A small contrastive image-text model, trained from scratch: encoder activation relu, encoder depths [14].
Rows from block 2 of the image encoder of a small contrastive image-text model, named by matrix and row number. Each number is 128 + 24 x the weight over its row's rms, rounded and kept within 0 to 255. All counts start at 0. Numbers have three digits each.
After each channel's rows are labels from the 100 images, of 14848, where the channel reaches its highest value: "strongest on" is what is common among them. Only what is clearly more common there than usual is listed. The data: photos of plants and fungi (iNaturalist).
# pw: pointwise conv (encoder.blocks.2.pw.weight, 256x256x1x1), inputs 0-51

pw.17:128104113156120121106129133095101148154063106116101102122127156178136123133126137106122112162125164123147167132143122144148129175150121126120121154141127115
strongest on: order Asterales; family: Asteraceae

pw.46:126139143120167092156161165112094111136110128108140090093118098124115138144156131131146141105120122125124121149099127149110126153090113113140151134138122112
strongest on: family: Asteraceae; order: Asterales; order Ranunculales

pw.101:098109158134142095123177154120125141125138113122106129170093143116093085134149111174133144092124090147103138106139155124147162191127139097124103167104132122
strongest on: order Asterales; family: Asteraceae

pw.14:147125169144111132113118095127142152148105116135150116134142158146123184121144157075143131142125110112134161130155112105187141153107112131123111130122150139
strongest on: order Asterales

pw.119:120128110106123158167096171104113149124062124138130134179125097109134144104146134120093100140112115151133127117168133143094099130121123112117142121097109116
strongest on: class Liliopsida

pw.149:128120132160151170156098133148138112152096103104134104140135100156116115122164126072135118153128103121129150103087121145175124099143111149156122137147101118
strongest on: order Caryophyllales; family: Cactaceae

pw.137:110125123123134091129153122098150153134083076098134105079057119094135128154130108057143118123119073165121135109106115121145160138090105109118110146101115114
strongest on: order Asterales; family: Asteraceae

pw.34:130105155088118068088154148084118150123141138109087131108079140150154121140194147133137154126119098163135158081120154114120129198108142124119128170117109129
strongest on: order Asterales; order Ranunculales

pw.220:133137117146171148114150144106119134122154138122156100143122093113131131177104160124141134116119108152112129135105141096095137106154118121148136135166112143
strongest on: kingdom Fungi

pw.246:114138100156155107160099119123109098146153145133145142130135166115135147103154112156096094116167132155102169162099145098164166138135095138132134168110126112
strongest on: class Liliopsida

pw.58:106117108077093141147175135131161123130124110135101108124117121134093101114120168144121111164112141155106110149112121137120111163133086142113128146165123113
strongest on: order Asterales; family: Asteraceae

pw.76:106141135161078126119185090151140124115136109146118114134106151113153115125153170123101107105131108105098121140132101139113138092115152115144155121128102135
strongest on: order Lamiales

pw.91:147120132120115104130101077098144145181088112156132111154138117123095147141097098142066132118117167141117086084108126154149145111142123127106151124108121113
strongest on: order Asterales; family: Asteraceae

pw.197:119111119109100115139109115127114149148113157082139113113157129171097121146135147143121115151132126132102117110126118062180136106109051137111123121190104119
strongest on: order Caryophyllales; family: Cactaceae; class: Liliopsida

pw.109:110134130126113129161103123076136106116166117107148114113115143112103123119107181121185137138137155168132138163141137116140114134114090144141141111107151063
strongest on: kingdom Fungi

pw.112:135136133123150095110140118155138079094164073118145093143099110141102112106098156118122122142086126137117135107133159088110104130143091138124130149150136105
strongest on: kingdom Fungi

pw.145:107157131138067142125122173115124154125087119151113095120139158118139112126128171095126111143129127153100105136157134127171145113078094141139176110145120151
strongest on: class Liliopsida

pw.181:112113148108197163100103125081128112120135132129116126150116146145101163114173141129122146068128113125128130130157148120109134147163070124105145111138115123
strongest on: order Asterales; family: Asteraceae

pw.6:117121122145119162145091119093131102138168107108181127130137125139095105130148172102125120127120122124122145178148152126189122138098102144147082118117152124
strongest on: order Asparagales; family: Asparagaceae; text has "yucca"

pw.206:141123110105137131124101107138125068121116095139116107135126113135113122155071070091138108164147136123099124135141130104169118146135100092104098137150120135
strongest on: order Asterales; family: Asteraceae

pw.173:110160113130148082135161122128136112106127101124122103131118146134126083125119072100110125148126114155146134112136143083078133174145111113121125202107126142
strongest on: order Asterales; family: Asteraceae

pw.227:176139130107161157131155107126139104142126137125156120141132118153096128131180117127161080124155085109123127118158084124161130130165078135085134137147114109
strongest on: family: Asteraceae; order: Asterales; order Ranunculales

pw.254:136111124138111102121141122126106121131119127129094101138101131153116092145146106135123142110154092157116139137128089144123135140143131084133194168119103143
strongest on: order Asterales; family: Asteraceae

pw.7:142093138127155197152132226093114127095148115141097136197107150137172137116090169121107133133136118113156143167134138133103148134163137099081112122130132120
strongest on: class Liliopsida

pw.100:143147157133193122122121141132118119129169081096122120111110122115071127104123092151144114116112128125110131122147155099158110123110099134132120161111067151
strongest on: order Asterales; family: Asteraceae

pw.209:100115114118151122131162116074090147141143127132108156117049093139134115141166150128091155096129118095106136138130118124136132171127102119092129147120165129
strongest on: order Asterales; family: Asteraceae

pw.215:122070108123131156123145158156166136141131164135161129126106104157142108183153166094155140141132086143135152135123110116161103125088114147119125155122174172
strongest on: order Asterales; family: Asteraceae

pw.79:105169137147137094127139087117111134136146125142145131147110153147122120123153108104092147122102112106122120127127137134128128175124134105108094169124121147
strongest on: order Asterales; family: Asteraceae

pw.146:109131147109108130134168222113107166115094152144104121135117138114162123160140108126100100137143131133128120128128123127097105086128130119121113159101117158
strongest on: class Liliopsida

pw.126:150113099088115124146133090105109103172162108123137127120104148156103117109139102156103132142132134081140123181088131094176160102152054162147126131147108122
strongest on: order Caryophyllales; family: Cactaceae

pw.196:132103145113112129151145117121114105151068117148146099118120105116135138128109128124119135137095151122098151163104132146150111164124130125095104151160123153
strongest on: text has "common"

pw.71:126087161100139125135137118119099151165148132122161095125129139141146139095133129125105115133115134168151129136188096099121149175154085134144149191108103129
strongest on: order Ranunculales; family: Asteraceae; text has "common"

pw.49:151139159091131038169134117121139107113145116145092151090117107126110144157131087109155111117072129138123173110142138171137114174127093116098155144153107137
strongest on: family: Asteraceae; order: Asterales; order Ranunculales

pw.51:118109121105123154117148128137139169131138144148149177118079140148153134127130183131118083155142069116118098112113129157134150105156101161141131161151110147
strongest on: class Liliopsida