{
  "encoder_norm": "batchnorm",
  "encoder_widths": [256],
  "text_encoder_width": 192,
  "text_encoder_activation": "swiglu",
  "text_encoder_parallel_block": false,
  "text_encoder_inner_norm": false,
  "learning_rate": 0.0012,
  "lr_schedule": "poly",
  "warmup_steps": 330
}
Rows from block 8 of the image encoder of a small contrastive image-text model, named by matrix and row number. Each number is 128 + 32 x the weight over its row's rms, rounded and kept within 0 to 255. All counts start at 0. Numbers have three digits each.
After each channel's rows are labels from the 100 images, of 14848, where the channel reaches its highest value: "responds to" is what is common among them. Only what is clearly more common there than usual is listed. The data: photos of plants and fungi (iNaturalist).
# pw: pointwise conv (encoder.blocks.8.pw.weight, 256x256x1x1), inputs 52-103

pw.143:116124172144105089127121154071125094161189097125109149096155090191183094107091131117123203104145138087162124162113198078130114125103079107093141123113093136
responds to: order Ranunculales

pw.73:111134149076161066089150111140159105113145111116146137175126093120149156108126069135113112123148137107100131125135182104161092131111123088075150145112181139
responds to: kingdom Fungi; class Agaricomycetes; phylum Basidiomycota; order: Polyporales

pw.220:140138099174097127101169115144150107228108130117095134130106116126110147187109076091096134144191163140108132115082139117117092051106167081123171141112135099
responds to: kingdom Fungi; phylum Basidiomycota; class Agaricomycetes; order: Polyporales

pw.124:117132130114098123077109119072137135153111116098151156111125137149116111124130131080078151167183188195176114191117161104069130156187106073083075109104118117
responds to: order Caryophyllales; family: Cactaceae; text has "hedgehog"

pw.237:125077108175172114056136158097159091161125155121141164158085232121095114112131134157115134195174121132121091129138123126091184089144155107043126130064101113
responds to: order Fagales; family: Betulaceae

pw.248:102088151171080128149089103132170058150148139068114114182083118066150116108154087158117163104080129163167105033143102064139138181180200135125136117137166124
responds to: order Asparagales; family: Asparagaceae; text has "yucca"

pw.25:110139151122147121107124122173147115113155065148151094115129130115137140152128093116094175165194141092160096132158084091196127070122172123146112103093218068
responds to: order Ranunculales

pw.74:119141112121187159121091102146125144155128121121136129126133116141157080083138133156098143086149068106108095134132156203157102105139085087149117098112061120
responds to: order Lamiales; family: Lamiaceae

pw.65:141145188121178158120073105160116159137101119111145151115113163158101159120158154131089095153124123140062115128114102125167097121177122119149093184106162158
responds to: order Asterales; family: Asteraceae

pw.226:173118151118109163189122097165117076106058118166108151121127100131110108091102155097136086102122108116170116111177145065144146180151105149164103124092151077
responds to: class Polypodiopsida; order Polypodiales; text has "fern"

pw.228:167102142112123117112124125131117116107144131206138140126114140114096146088105108130096127083108143130146099152152100211094136167155108127162228139136059105
responds to: phylum Basidiomycota; class Agaricomycetes; order Polyporales

pw.218:123138145103119160118156137149172138092109151086138103106153135110120157162128161161118101140139109134110103014092143163111155149173165093116131106100105107
responds to: family: Asteraceae; order: Asterales; order Ranunculales

pw.88:102230124097193140068136119188156100153106166155120162090111102127112104129148151138112147146100112083133089103155109128157124122148157154117148123168101117
responds to: order Ranunculales; family: Ranunculaceae

pw.216:113168193165159080117168142148087129112115194074144115159135143129095074107130102131136097137123124115112087130131154095108077112143134103114090112115113106
responds to: order Asterales; family: Asteraceae

pw.172:147168126145126108148122193143141142121136152107150162084118101123092168112122155133103174157170129178123092110141152135138142149100110109076144106160196159
responds to: family: Asteraceae; order: Asterales; order Ranunculales

pw.36:147145114122116108104134116131129094109090117160125136128144126121071125154157123140118130135180118138116097123149097109122146081087146142153070147105100131
responds to: family: Asparagaceae; family: Cactaceae; order: Asparagales; text has "yucca"

pw.61:104109112119098157148095191135201104101115049186116133120121094122088104080156146118056146130116041161080092129116130128182149146115103162144061129165166083
responds to: order Liliales; family: Melanthiaceae; text has "trillium"

pw.10:120092158133123122146079128173111176123127159139168130155116102110110099101156058104124053113130065144162040084097106171147104169112114202085113123131067122
responds to: class Liliopsida

pw.126:089110131197093097177089096145130120128141145120168104158119078130163097109090069119107113098127113175140091165046155046136131140162066099154161147111112138
responds to: phylum Basidiomycota; class Agaricomycetes; order Polyporales

pw.20:153141184186078135179119107122129107175131111139084179123076110110133099153121105140148147123097119125115124115111121115126094146202127159116128073159158063
responds to: order Asterales; family: Asteraceae

pw.22:159130086149085137129094106179092100190064134127121167083025109113155122092128131109112135163192113137149125120119100069153091110106111184065184117144126110
responds to: kingdom Fungi; class Agaricomycetes; phylum Basidiomycota; order: Polyporales

pw.169:149117092107105128075179169129149114164085088138079181075098111109134152126151141158097138145125158160141146083095103121120140072121138074114183171086128107
responds to: kingdom Fungi; phylum Basidiomycota; class: Agaricomycetes; order Polyporales

pw.102:111152135086142132137076119155117142139090174117105160179090089120141116137106081126077097162123107128149169163175153161114113112040151091128150114150149140
responds to: order Asparagales; family: Asparagaceae; text has "yucca"

pw.9:178084129130143095125152115104125166111035212127050126110145146133187156129111113158122125148189153092168116106163108138143101101109193195143120102130112141
responds to: family: Asparagaceae; species: Yucca elata; text has "palmella"

pw.182:161132123130127125100087088066121069124161131050091091108162092170153119088116060110130129087160106123138097130125183159158113110148057094169081154116070146
responds to: order Lamiales

pw.167:089074146170093175117121125206159160138141103122102117117212167175114150144143093136114090174158070126133101112125131081120105100166127123164133154128063165
responds to: order Asparagales; family: Asparagaceae; text has "yucca"

pw.136:126107086107134142091093050169095094137073061097127046116119049124176111117093083112125176132104155164142131129124118081151100123130164093116153093157162095
responds to: order Caryophyllales; family: Cactaceae; text has "cactus"

pw.50:098114130094134125129116164183174143142164094144162144129088134071083137106143178094150156082142122122131155052123107149169121119111145106105109088137133117
responds to: order Pinales; class Pinopsida

pw.114:062197098059205122111112162167167146149101099135166181166156097175172094170179130106102143143126142116101142066135124172197128151159115068128176163064119065
responds to: class Liliopsida

pw.200:132108151151058116134180086125114111169143082153177110155147114071104120057123069122144119166166147177109117161128079159106117131176112102108166183101112090
responds to: kingdom Fungi; phylum Basidiomycota; class Agaricomycetes; order: Polyporales

pw.137:130127074137151171178183127150093135104124138118126153066088083141108098191087136113112116144072159119161104149108174163142083135141113119141168111147121113
responds to: order Asparagales; family: Asparagaceae; text has "yucca"

pw.160:151139129101106158124059095147174070110161140114090110081122091152137136149062156084074123131019144131105151112136133141159086112168143097162168145112130143
responds to: order Fabales; family: Fabaceae

pw.138:157151141097141103105097138152126166170111099141100148079142164144106136146068134094081131130166147100149122120112166158141111082106115139161124114155125128
responds to: family: Asteraceae; order: Asterales; order Ranunculales

pw.173:134079132176179156103092165172111138081144106151198148074126165173149136134127152094163159178126127086097002139113125125106059159098143116110111186172152167
responds to: order Asterales; family: Asteraceae; text has "common"

pw.128:118126145064111146131105118130229158115150175178022141115141194103121116144063115125154153118105097129138098144110125150052190118129141111155093148093172115
responds to: order Asterales; family: Asteraceae

pw.146:122126146028108124150143094122176018146094094131141110130099166098133121153037174132102166116157093086139156088157159106055136088185142061119150110090103131
responds to: family: Cactaceae; family: Asparagaceae; order: Asparagales; text has "yucca"

pw.45:114102167132147099092132075070141120153107179130109118158136133096085118156138146136171103172179176081138109118154138190116100093132171079178116129112077139
responds to: order Asparagales; class Liliopsida

pw.175:083156158165109083063074121103135088135140090147134160136129076116142161105117045182107139106090127182066134127086165083149112133114091093080171199102146085
responds to: kingdom Fungi; phylum Basidiomycota; class Agaricomycetes; order: Polyporales

pw.197:169129083095103171130104139099137087113140054166092095142128095078145101104139146145131142149063073124120120081164135153133107087132065149161102101105091076
responds to: order Lamiales

pw.23:145072150060108143143147131119139095128096096067159121131062157122184062144108115153164129118156119088143151119189149155083127127151078121117097107105118117
responds to: family: Cactaceae; species: Carnegiea gigantea; text has "saguaro"

pw.111:110115168111136119047186084128147030133196115163129124117105119114110092069131102189069086139141126119134122168091092081153153151118113131134117133108066101
responds to: kingdom Fungi; phylum Basidiomycota; class Agaricomycetes

pw.241:151108124141118134114138124099153120161135079184053103157122055117074147029126097114107123092158068082123123092091142095121148098155110188122139083130157131
responds to: class Liliopsida