Weights of a small contrastive image-text model.
Data: trained on photos of plants and fungi (iNaturalist), 22605 training examples, 149.5 epochs.
Rows from block 8 of the image encoder of a small contrastive image-text model, named by matrix and row number. Each number is 128 + 32 x the weight over its row's rms, rounded and kept within 0 to 255. All counts start at 0. Numbers have three digits each.
After each channel's rows are labels from the 100 images, of 14848, where the channel reaches its highest value: "top examples" is what is common among them. Only what is clearly more common there than usual is listed. The data: photos of plants and fungi (iNaturalist). In brackets: how many of the 100.
# pw: pointwise conv (encoder.blocks.8.pw.weight, 256x256x1x1), inputs 104-155

pw.54:132144125104065166123111123123080105105140099126127194114136130151152159122119108152151097063126096148159145093104143156162108153151114124101138108143153143
top examples: order Caryophyllales (36); family: Cactaceae (36)

pw.28:132095134121170128134061112113190059094089154085083145170071090100091144112144086161141058068104137133095144128168125134120178125119086066060144107081098177
top examples: kingdom Fungi (48); class Agaricomycetes (41); phylum Basidiomycota (41); order: Polyporales (31)

pw.25:171138201114104161132081093107078151147179102118082095123156153133155130097147111100141076173132105100125134112135128175142138108077151172101177131124081086
top examples: order Ranunculales (25)

pw.128:147142154160129134128117175121166145125167128144096094125168128152131165119110157140160161090113100143143205152120102140119185094136097077112175152170127130
top examples: order Asterales (48); family: Asteraceae (48)

pw.145:210167129143104130082114134125150123101114107092106130119121100124124078154057058086118144109125150128163133182154144139097163107095155163186142147134113127
top examples: phylum Basidiomycota (33); class Agaricomycetes (33); kingdom Fungi (33); order: Fagales (25)

pw.15:084105131147109161121090146122095116137166059139148152122166096125084123109069072099076105072106168132123148102145139101134131139121093103125102124176088155
top examples: kingdom Fungi (31)

pw.224:101119168090160113097071142135132117121136160137109165165106188160204079120173111105147110144100139099170168110122144073089157145134115174145127153143152138
top examples: order Caryophyllales (33); family: Cactaceae (33)

pw.220:160141158190106112084127170159145148101066088129077113134117149113084162169059076126146105114078110129103150160107104115155120145067098097103112123110136142
top examples: kingdom Fungi (69); phylum Basidiomycota (65); class Agaricomycetes (65); order: Polyporales (48)

pw.4:131073135137095145088169115075109098098121089163169179123087127110141121135101147164155096174111083121140112108131171119156110123020098136184125194147109108
top examples: order Caryophyllales (29); family: Cactaceae (29)

pw.217:072134102146105192085104150145097155101119142116118148159137122095064113046106099126134198153184143099109142104149124133116160064098121126077101112110123147
top examples: order Caryophyllales (57); family: Cactaceae (57); text has "yucca" (34)

pw.161:133144108159164164148111162110167141181092144095138162138182156161174094082155136141138201121105089130146094107155094140139118100102164108108102072132098112
top examples: order Caryophyllales (45); family: Cactaceae (43); text has "cactus" (28)

pw.169:118201110158163104109126188078150119124117129128141093187094097095150090137099151173198178134104171082119130127137113115140140107118118112159093100065081098
top examples: kingdom Fungi (64); phylum Basidiomycota (52); class: Agaricomycetes (52); order Polyporales (47)

pw.143:101110086132109138109169092133055091113054089150140188140106107104184069097111128093144159132080093127059054146130147114146088103156219072134153097149159093
top examples: order Ranunculales (26)

pw.156:145115157137141125190089073097126124108204056132149143128070108166113090147126135167106121101105088153136143092124179149119132123121126103117152107094102109
top examples: order Asterales (28); family: Asteraceae (28)

pw.212:147098121120112073137179109109129134107138149164128088132117083104127093141134131103153138135115155078110130126121115125172077141116139127151114138144155128
top examples: order Lamiales (30)

pw.69:111110178152130167163191130117139108138112111066181123162100132139106118060173101106126120122187143125047146174151121068118163091164149096143117139171109152
top examples: order Asparagales (39); family: Asparagaceae (39); text has "yucca" (38)

pw.175:118126122088101146067061107107146183083161143086179112160096161069130089144133114135087082099089100124074102191146126143118135115116128054121180120132145119
top examples: kingdom Fungi (67); phylum Basidiomycota (61); class Agaricomycetes (61); order: Polyporales (51)

pw.37:079117122116147202104125130116131146167129147157138077114141147170119095099132168135139165022146033144088105083054150139095102110153114168142090191109130141
top examples: order Lamiales (28)

pw.7:125120145131115111142173074108104187158144137124165165055180152134122175151159137122188087116166109173093118155137135163201110150161118162121115134133126139
top examples: order Lamiales (27)

pw.11:143152103186148128137173089168107096126152080138091072172146158144083055159119161175150183145133126087091096125167150077162115085086172059153152114175087173
top examples: order Ranunculales (29)

pw.124:169148124070146146099116155062189115103121184109112085115186161131109118147128103127134147206153111168143129167153175153163120165116191101123107110147130112
top examples: order Caryophyllales (80); family: Cactaceae (80); text has "hedgehog" (36)

pw.5:191095107137139101100045112130131029092089144096115150112145067082081095157148104085116137115118123144138124127145165100156120101095199092115086175064161157
top examples: kingdom Fungi (34); phylum Basidiomycota (33); class Agaricomycetes (33)

pw.163:189148148114135129166116146135160103160097129137134057110147056091156136138092111094160125132126109166108120132190122193174144158112062140109100162164122146
top examples: order Caryophyllales (25); family: Cactaceae (25)

pw.121:057118146093150117110072120125156133109106111110169097087103099090156173159050129132098129144104162158119161093131109116125145098116147184146150168160104129
top examples: order Caryophyllales (50); family: Cactaceae (50)

pw.187:179098122094148181146087081128068054131041085098103113176152150127159199088186115164139126150177114098136159133126127103114160180103146097137122175107168103
top examples: order Caryophyllales (48); family: Cactaceae (48); text has "yucca" (30)

pw.21:112171137138156149162074130134136153133100148102112137137171063131175117162167073137185102188172107121157153058123108138147198116115108113103135144126171076
top examples: order Asterales (30); family: Asteraceae (30)

pw.176:158088214096191165125153105113134130090126096110193133113142138034084119112175161128184120132157145120072115051152066139108199141136080134208113150142124158
top examples: family: Cactaceae (46); order: Caryophyllales (46); family: Asparagaceae (33); text has "yucca" (32)

pw.142:124114170133133145170150059111096123109127152141173123142151070169104105117111169171139151117074195119090137150051141161154095100102160213155172170121091095
top examples: order Caryophyllales (26); family: Cactaceae (26)

pw.13:160097091121167127118059129122158050162064112124101147182103091132174165104123068151103130086145154145079134229155147136102144082123186166092104097132082113
top examples: kingdom Fungi (29); order Caryophyllales (29); family: Cactaceae (29)

pw.136:141155113108151184130110093086077092133113138140086186108125138134051124123107125145179079140114046156097119123149131152139107118109154154088142113141165122
top examples: order Caryophyllales (72); family: Cactaceae (69); text has "cactus" (42)

pw.194:139150093165164124085051125133108176101154111121133101167174109127123101147142143117157137145152116116143105129100101119151119075082075130107100120092093124
top examples: kingdom Fungi (42); class Agaricomycetes (34); phylum Basidiomycota (34); order: Polyporales (29)

pw.129:152152096162116112133141077140099119190059137074124130117150085173158120123158087140123147155188138106149177101136131075071152118123177100137117140156100114
top examples: order Caryophyllales (47); family: Cactaceae (47); text has "cactus" (30)

pw.59:146168228144120091079110086119131155124094161094065138161109126110140098134142087137164118128041142128068132128164125110148133168119139114144126117147145196
top examples: phylum Basidiomycota (52); class Agaricomycetes (52); order Polyporales (47)

pw.209:130160138166080116188173106115157096059115160160143058165081148106093116127121057104182135114090159164103106142148133139149157120119088120172170161094148092
top examples: order Ranunculales (31); family: Asteraceae (30); order: Asterales (30)

pw.66:134118136122161126143104159120124101151069116084070118112089081147077130083141146173110143102150124122082115138091122143060094102122138115126160130088162114
top examples: order Caryophyllales (38); family: Cactaceae (37); text has "cylindropuntia" (31)

pw.251:163137079136158162158174146136097141098108060194080157190108130139065139128126108081159091126098084164115106131222136100091190095111160115148159109170164117
top examples: order Ranunculales (35); family: Ranunculaceae (28); family: Asteraceae (28)

pw.18:131110137140159189147092069128118075113134124128110125138138100191146115106145084108129084115182112112145183150159114155075123112143168132108121154048247122
top examples: order Ranunculales (31); family: Asteraceae (31); family: Ranunculaceae (29)

pw.30:144126123172109184102144165080175106067072154076110178119118155099169112149078040103126103131109129145112152126110132086134122105130124143028088119095090169
top examples: kingdom Fungi (64); phylum Basidiomycota (60); class Agaricomycetes (60); order: Polyporales (41)