{
  "model": "contrastive image-text model",
  "encoder_norm": "batchnorm",
  "encoder_widths": [256],
  "text_encoder_mlp_ratio": 2.67,
  "text_encoder_bias": "all",
  "text_encoder_inner_norm": false,
  "init": "trunc_normal_002",
  "optimizer": "ademamix",
  "alpha": 4,
  "steps": 6600,
  "lr_schedule": "poly",
  "final_lr_fraction": 0
}
Rows from block 8 of the image encoder of a small contrastive image-text model, named by matrix and row number. Each number is 500 + 40 x the weight over its row's rms, rounded and kept within 0 to 999. All counts start at 0. Numbers have three digits each. After the name is the row's rms in percent of the matrix's.
After each channel's rows are labels from the 100 images, of 14848, where the channel reaches its highest value: "top examples" is what is common among them. Only what is clearly more common there than usual is listed. The data: photos of plants and fungi (iNaturalist).
# pw: pointwise conv (encoder.blocks.8.pw.weight, 256x256x1x1), inputs 156-207

pw.186 095:458478554501518512435473510508515532509540444482524539515480522485533512519591510525410493514495457471466510459453531480474518529473502504463499537543519511
top examples: phylum Basidiomycota; class Agaricomycetes; order Polyporales

pw.111 099:528557481513532512572548446530519506532509515552480509483456456588528452552526551421505531451530479481523481497452470538486488450509504497413485474518442474
top examples: kingdom Fungi; phylum Basidiomycota; class Agaricomycetes

pw.71 108:437456473513432537561501501470550591494488552556442533513502422541557473465493523517531519562450462519464508498482598468487506495546548490489487460563528438
top examples: phylum Basidiomycota; class Agaricomycetes; order Polyporales

pw.235 091:537503486507560535454548525472478551493412496472465502463519585499502487452464531537472450465499418493532486472455536542483521526488473536463519526448456521
top examples: family: Asteraceae; order Ranunculales; text has "common"

pw.48 093:516494428482562526485479491583529556515500528500542534442515499541575562485506469479552415467510540499542583538484550483482543466497438456449502521473479479
top examples: class Liliopsida

pw.184 099:493456597505458453499513460502575434491499425439474551511493492437517533445470557519497521438527515476481512518529521500507526518512598612427486568604475475
top examples: family: Cactaceae; family: Asparagaceae; order: Asparagales; text has "yucca"

pw.200 098:546514529525461506457462523499476517480559544558513462546498453507501494519507517485533469511539433534484542451491426502512490490427421464469472442595499508
top examples: kingdom Fungi; phylum Basidiomycota; class Agaricomycetes; order: Polyporales

pw.171 102:534522489431560505418489452480485504452536465457547475505421522528487537457474491521499509493510434556529518433559506461542516521538435552496496517475527501
top examples: phylum Basidiomycota; class Agaricomycetes; order Polyporales

pw.106 095:468429445536537501502557439450530531477601515529515553517434476542502444456510523569546418510515532471466544489516527472471525432523470381451483549535489453
top examples: class Liliopsida; order Ericales

pw.140 098:525543419497466607527491450493515510493503485428536494471463450499551529464495492505476514446500494471425473540440505469526507476533458533525513559556473525
top examples: order Asterales; family: Asteraceae

pw.194 098:457539524489524544538452516509526515540423437529469491526467532508514485517528542489460500458462497474495557493524523515485534561485512554523525495429462506
top examples: kingdom Fungi; class Agaricomycetes; phylum Basidiomycota; order: Polyporales

pw.254 096:439465498430430489575472499469502493465515497571515450488519490497442540493520494489460569465457544546515479482455511483512469466456459437499506528580545527
top examples: kingdom Fungi; phylum Basidiomycota; class Agaricomycetes

pw.101 100:454508510521517475465483457551482520538505485524500560518470470561519457492576506550520463451525511483518529501467553492485515478501460431342491525490485488
top examples: class Liliopsida

pw.144 103:573533566494489506478467435493533456517437506521537499506551487449500593431505480547554510480440449521494506486418500492392432491467516524512499528534515526
top examples: order Caryophyllales; family: Cactaceae; order: Asparagales

pw.63 101:506456370577534459470491500447443463510456522486549523490500447449489488528458486407489446567536599513477481509482543517497412488538515485465469568442503497
top examples: class Liliopsida

pw.35 105:558466516406439419461533525388465562473531493507474562518513493532556494599490536557528466483572546484565482469486518490536505518515487468529512512528474518
top examples: phylum Basidiomycota; class Agaricomycetes; order Polyporales

pw.158 093:477509490425526456492454512509470546466501516472450512482475428554513433516531545544541551495542499505519486518483484475492562485531392503455510470452506529
top examples: class Liliopsida

pw.0 100:462477479533428524494471418454436548472496428510479509457486479530477513435480545428580530497592402499552446490537500458519496497494471500498483453451559526
top examples: class Liliopsida; order Asparagales

pw.122 100:413527496472476529477480559454522519564489497441466500510469538430469500456525467479446487563443514478572512493493536475454509461511546546549500423489452458
top examples: order Asterales; family: Asteraceae

pw.75 099:507487447429448522473532452406529512556532429503438558465478488536599503572486472528481482453463479448463462473526454434469545453453448523466559494487467458
top examples: order Caryophyllales; family: Cactaceae; text has "cactus"

pw.97 100:509415519522524500543502463488527469463526501480519566482518481495501421539550548476560495507616504538456490495514509505553466492479431489415448530507467539
top examples: kingdom Fungi; class Agaricomycetes; phylum Basidiomycota

pw.73 100:476597540501471550416482563495553565444478456500394505475419518499530473496503463445507521450502539412507481399494521465551550496465506522519482511492493472
top examples: kingdom Fungi; class Agaricomycetes; phylum Basidiomycota; order: Polyporales

pw.12 103:465462516460464548478536526526512557556511516546572544501519490458509515380527443506523539447469558473519549438509516457494473426555555441489469510530473550
top examples: order Asterales; family: Asteraceae

pw.68 100:503537449466475510528507507451530500548486453461462474508525523566430494503521498508484422476491521493435491465508507502449515502509463484506489493550451481
top examples: family: Asteraceae; order Ranunculales; family: Ranunculaceae

pw.81 107:501461478559479544440511490553521457468543444557538538452499558460472471522449469554516521526456506468442563534456433487489521450492508502448437461521431519
top examples: order Asterales; family: Asteraceae

pw.94 095:406451521395543544571488453488455455495547497531534538525534545429508543451531457476519571412397563532532544488553520521560526488491500555522454484488432444
top examples: family: Cactaceae; order: Caryophyllales; family: Asparagaceae; text has "yucca"

pw.108 102:539562524463491510492488508509508504474518483488507454471511463471515534506490458554459452488501498499492505494444465543454474529490436463535456482506476509
top examples: order Asterales; family: Asteraceae

pw.188 103:537532457508491498485545471496500539578523450489508522479488516552551554520498479486480494458542472487471512476453543405518569469518520471448479476518497437
top examples: phylum Basidiomycota; class Agaricomycetes; kingdom Fungi; order: Polyporales

pw.10 098:434504461535473455421533474394487520512481572546536479452500511470514500465498474488510468471506495445487483496476517441446534454483492485524466478499543527
top examples: class Liliopsida

pw.195 102:497493456467474492424468506522523416483551453457517500569483459556472516462452513562499549544489462492399547447514469533516490490403521469517474491546514539
top examples: order Asterales; family: Asteraceae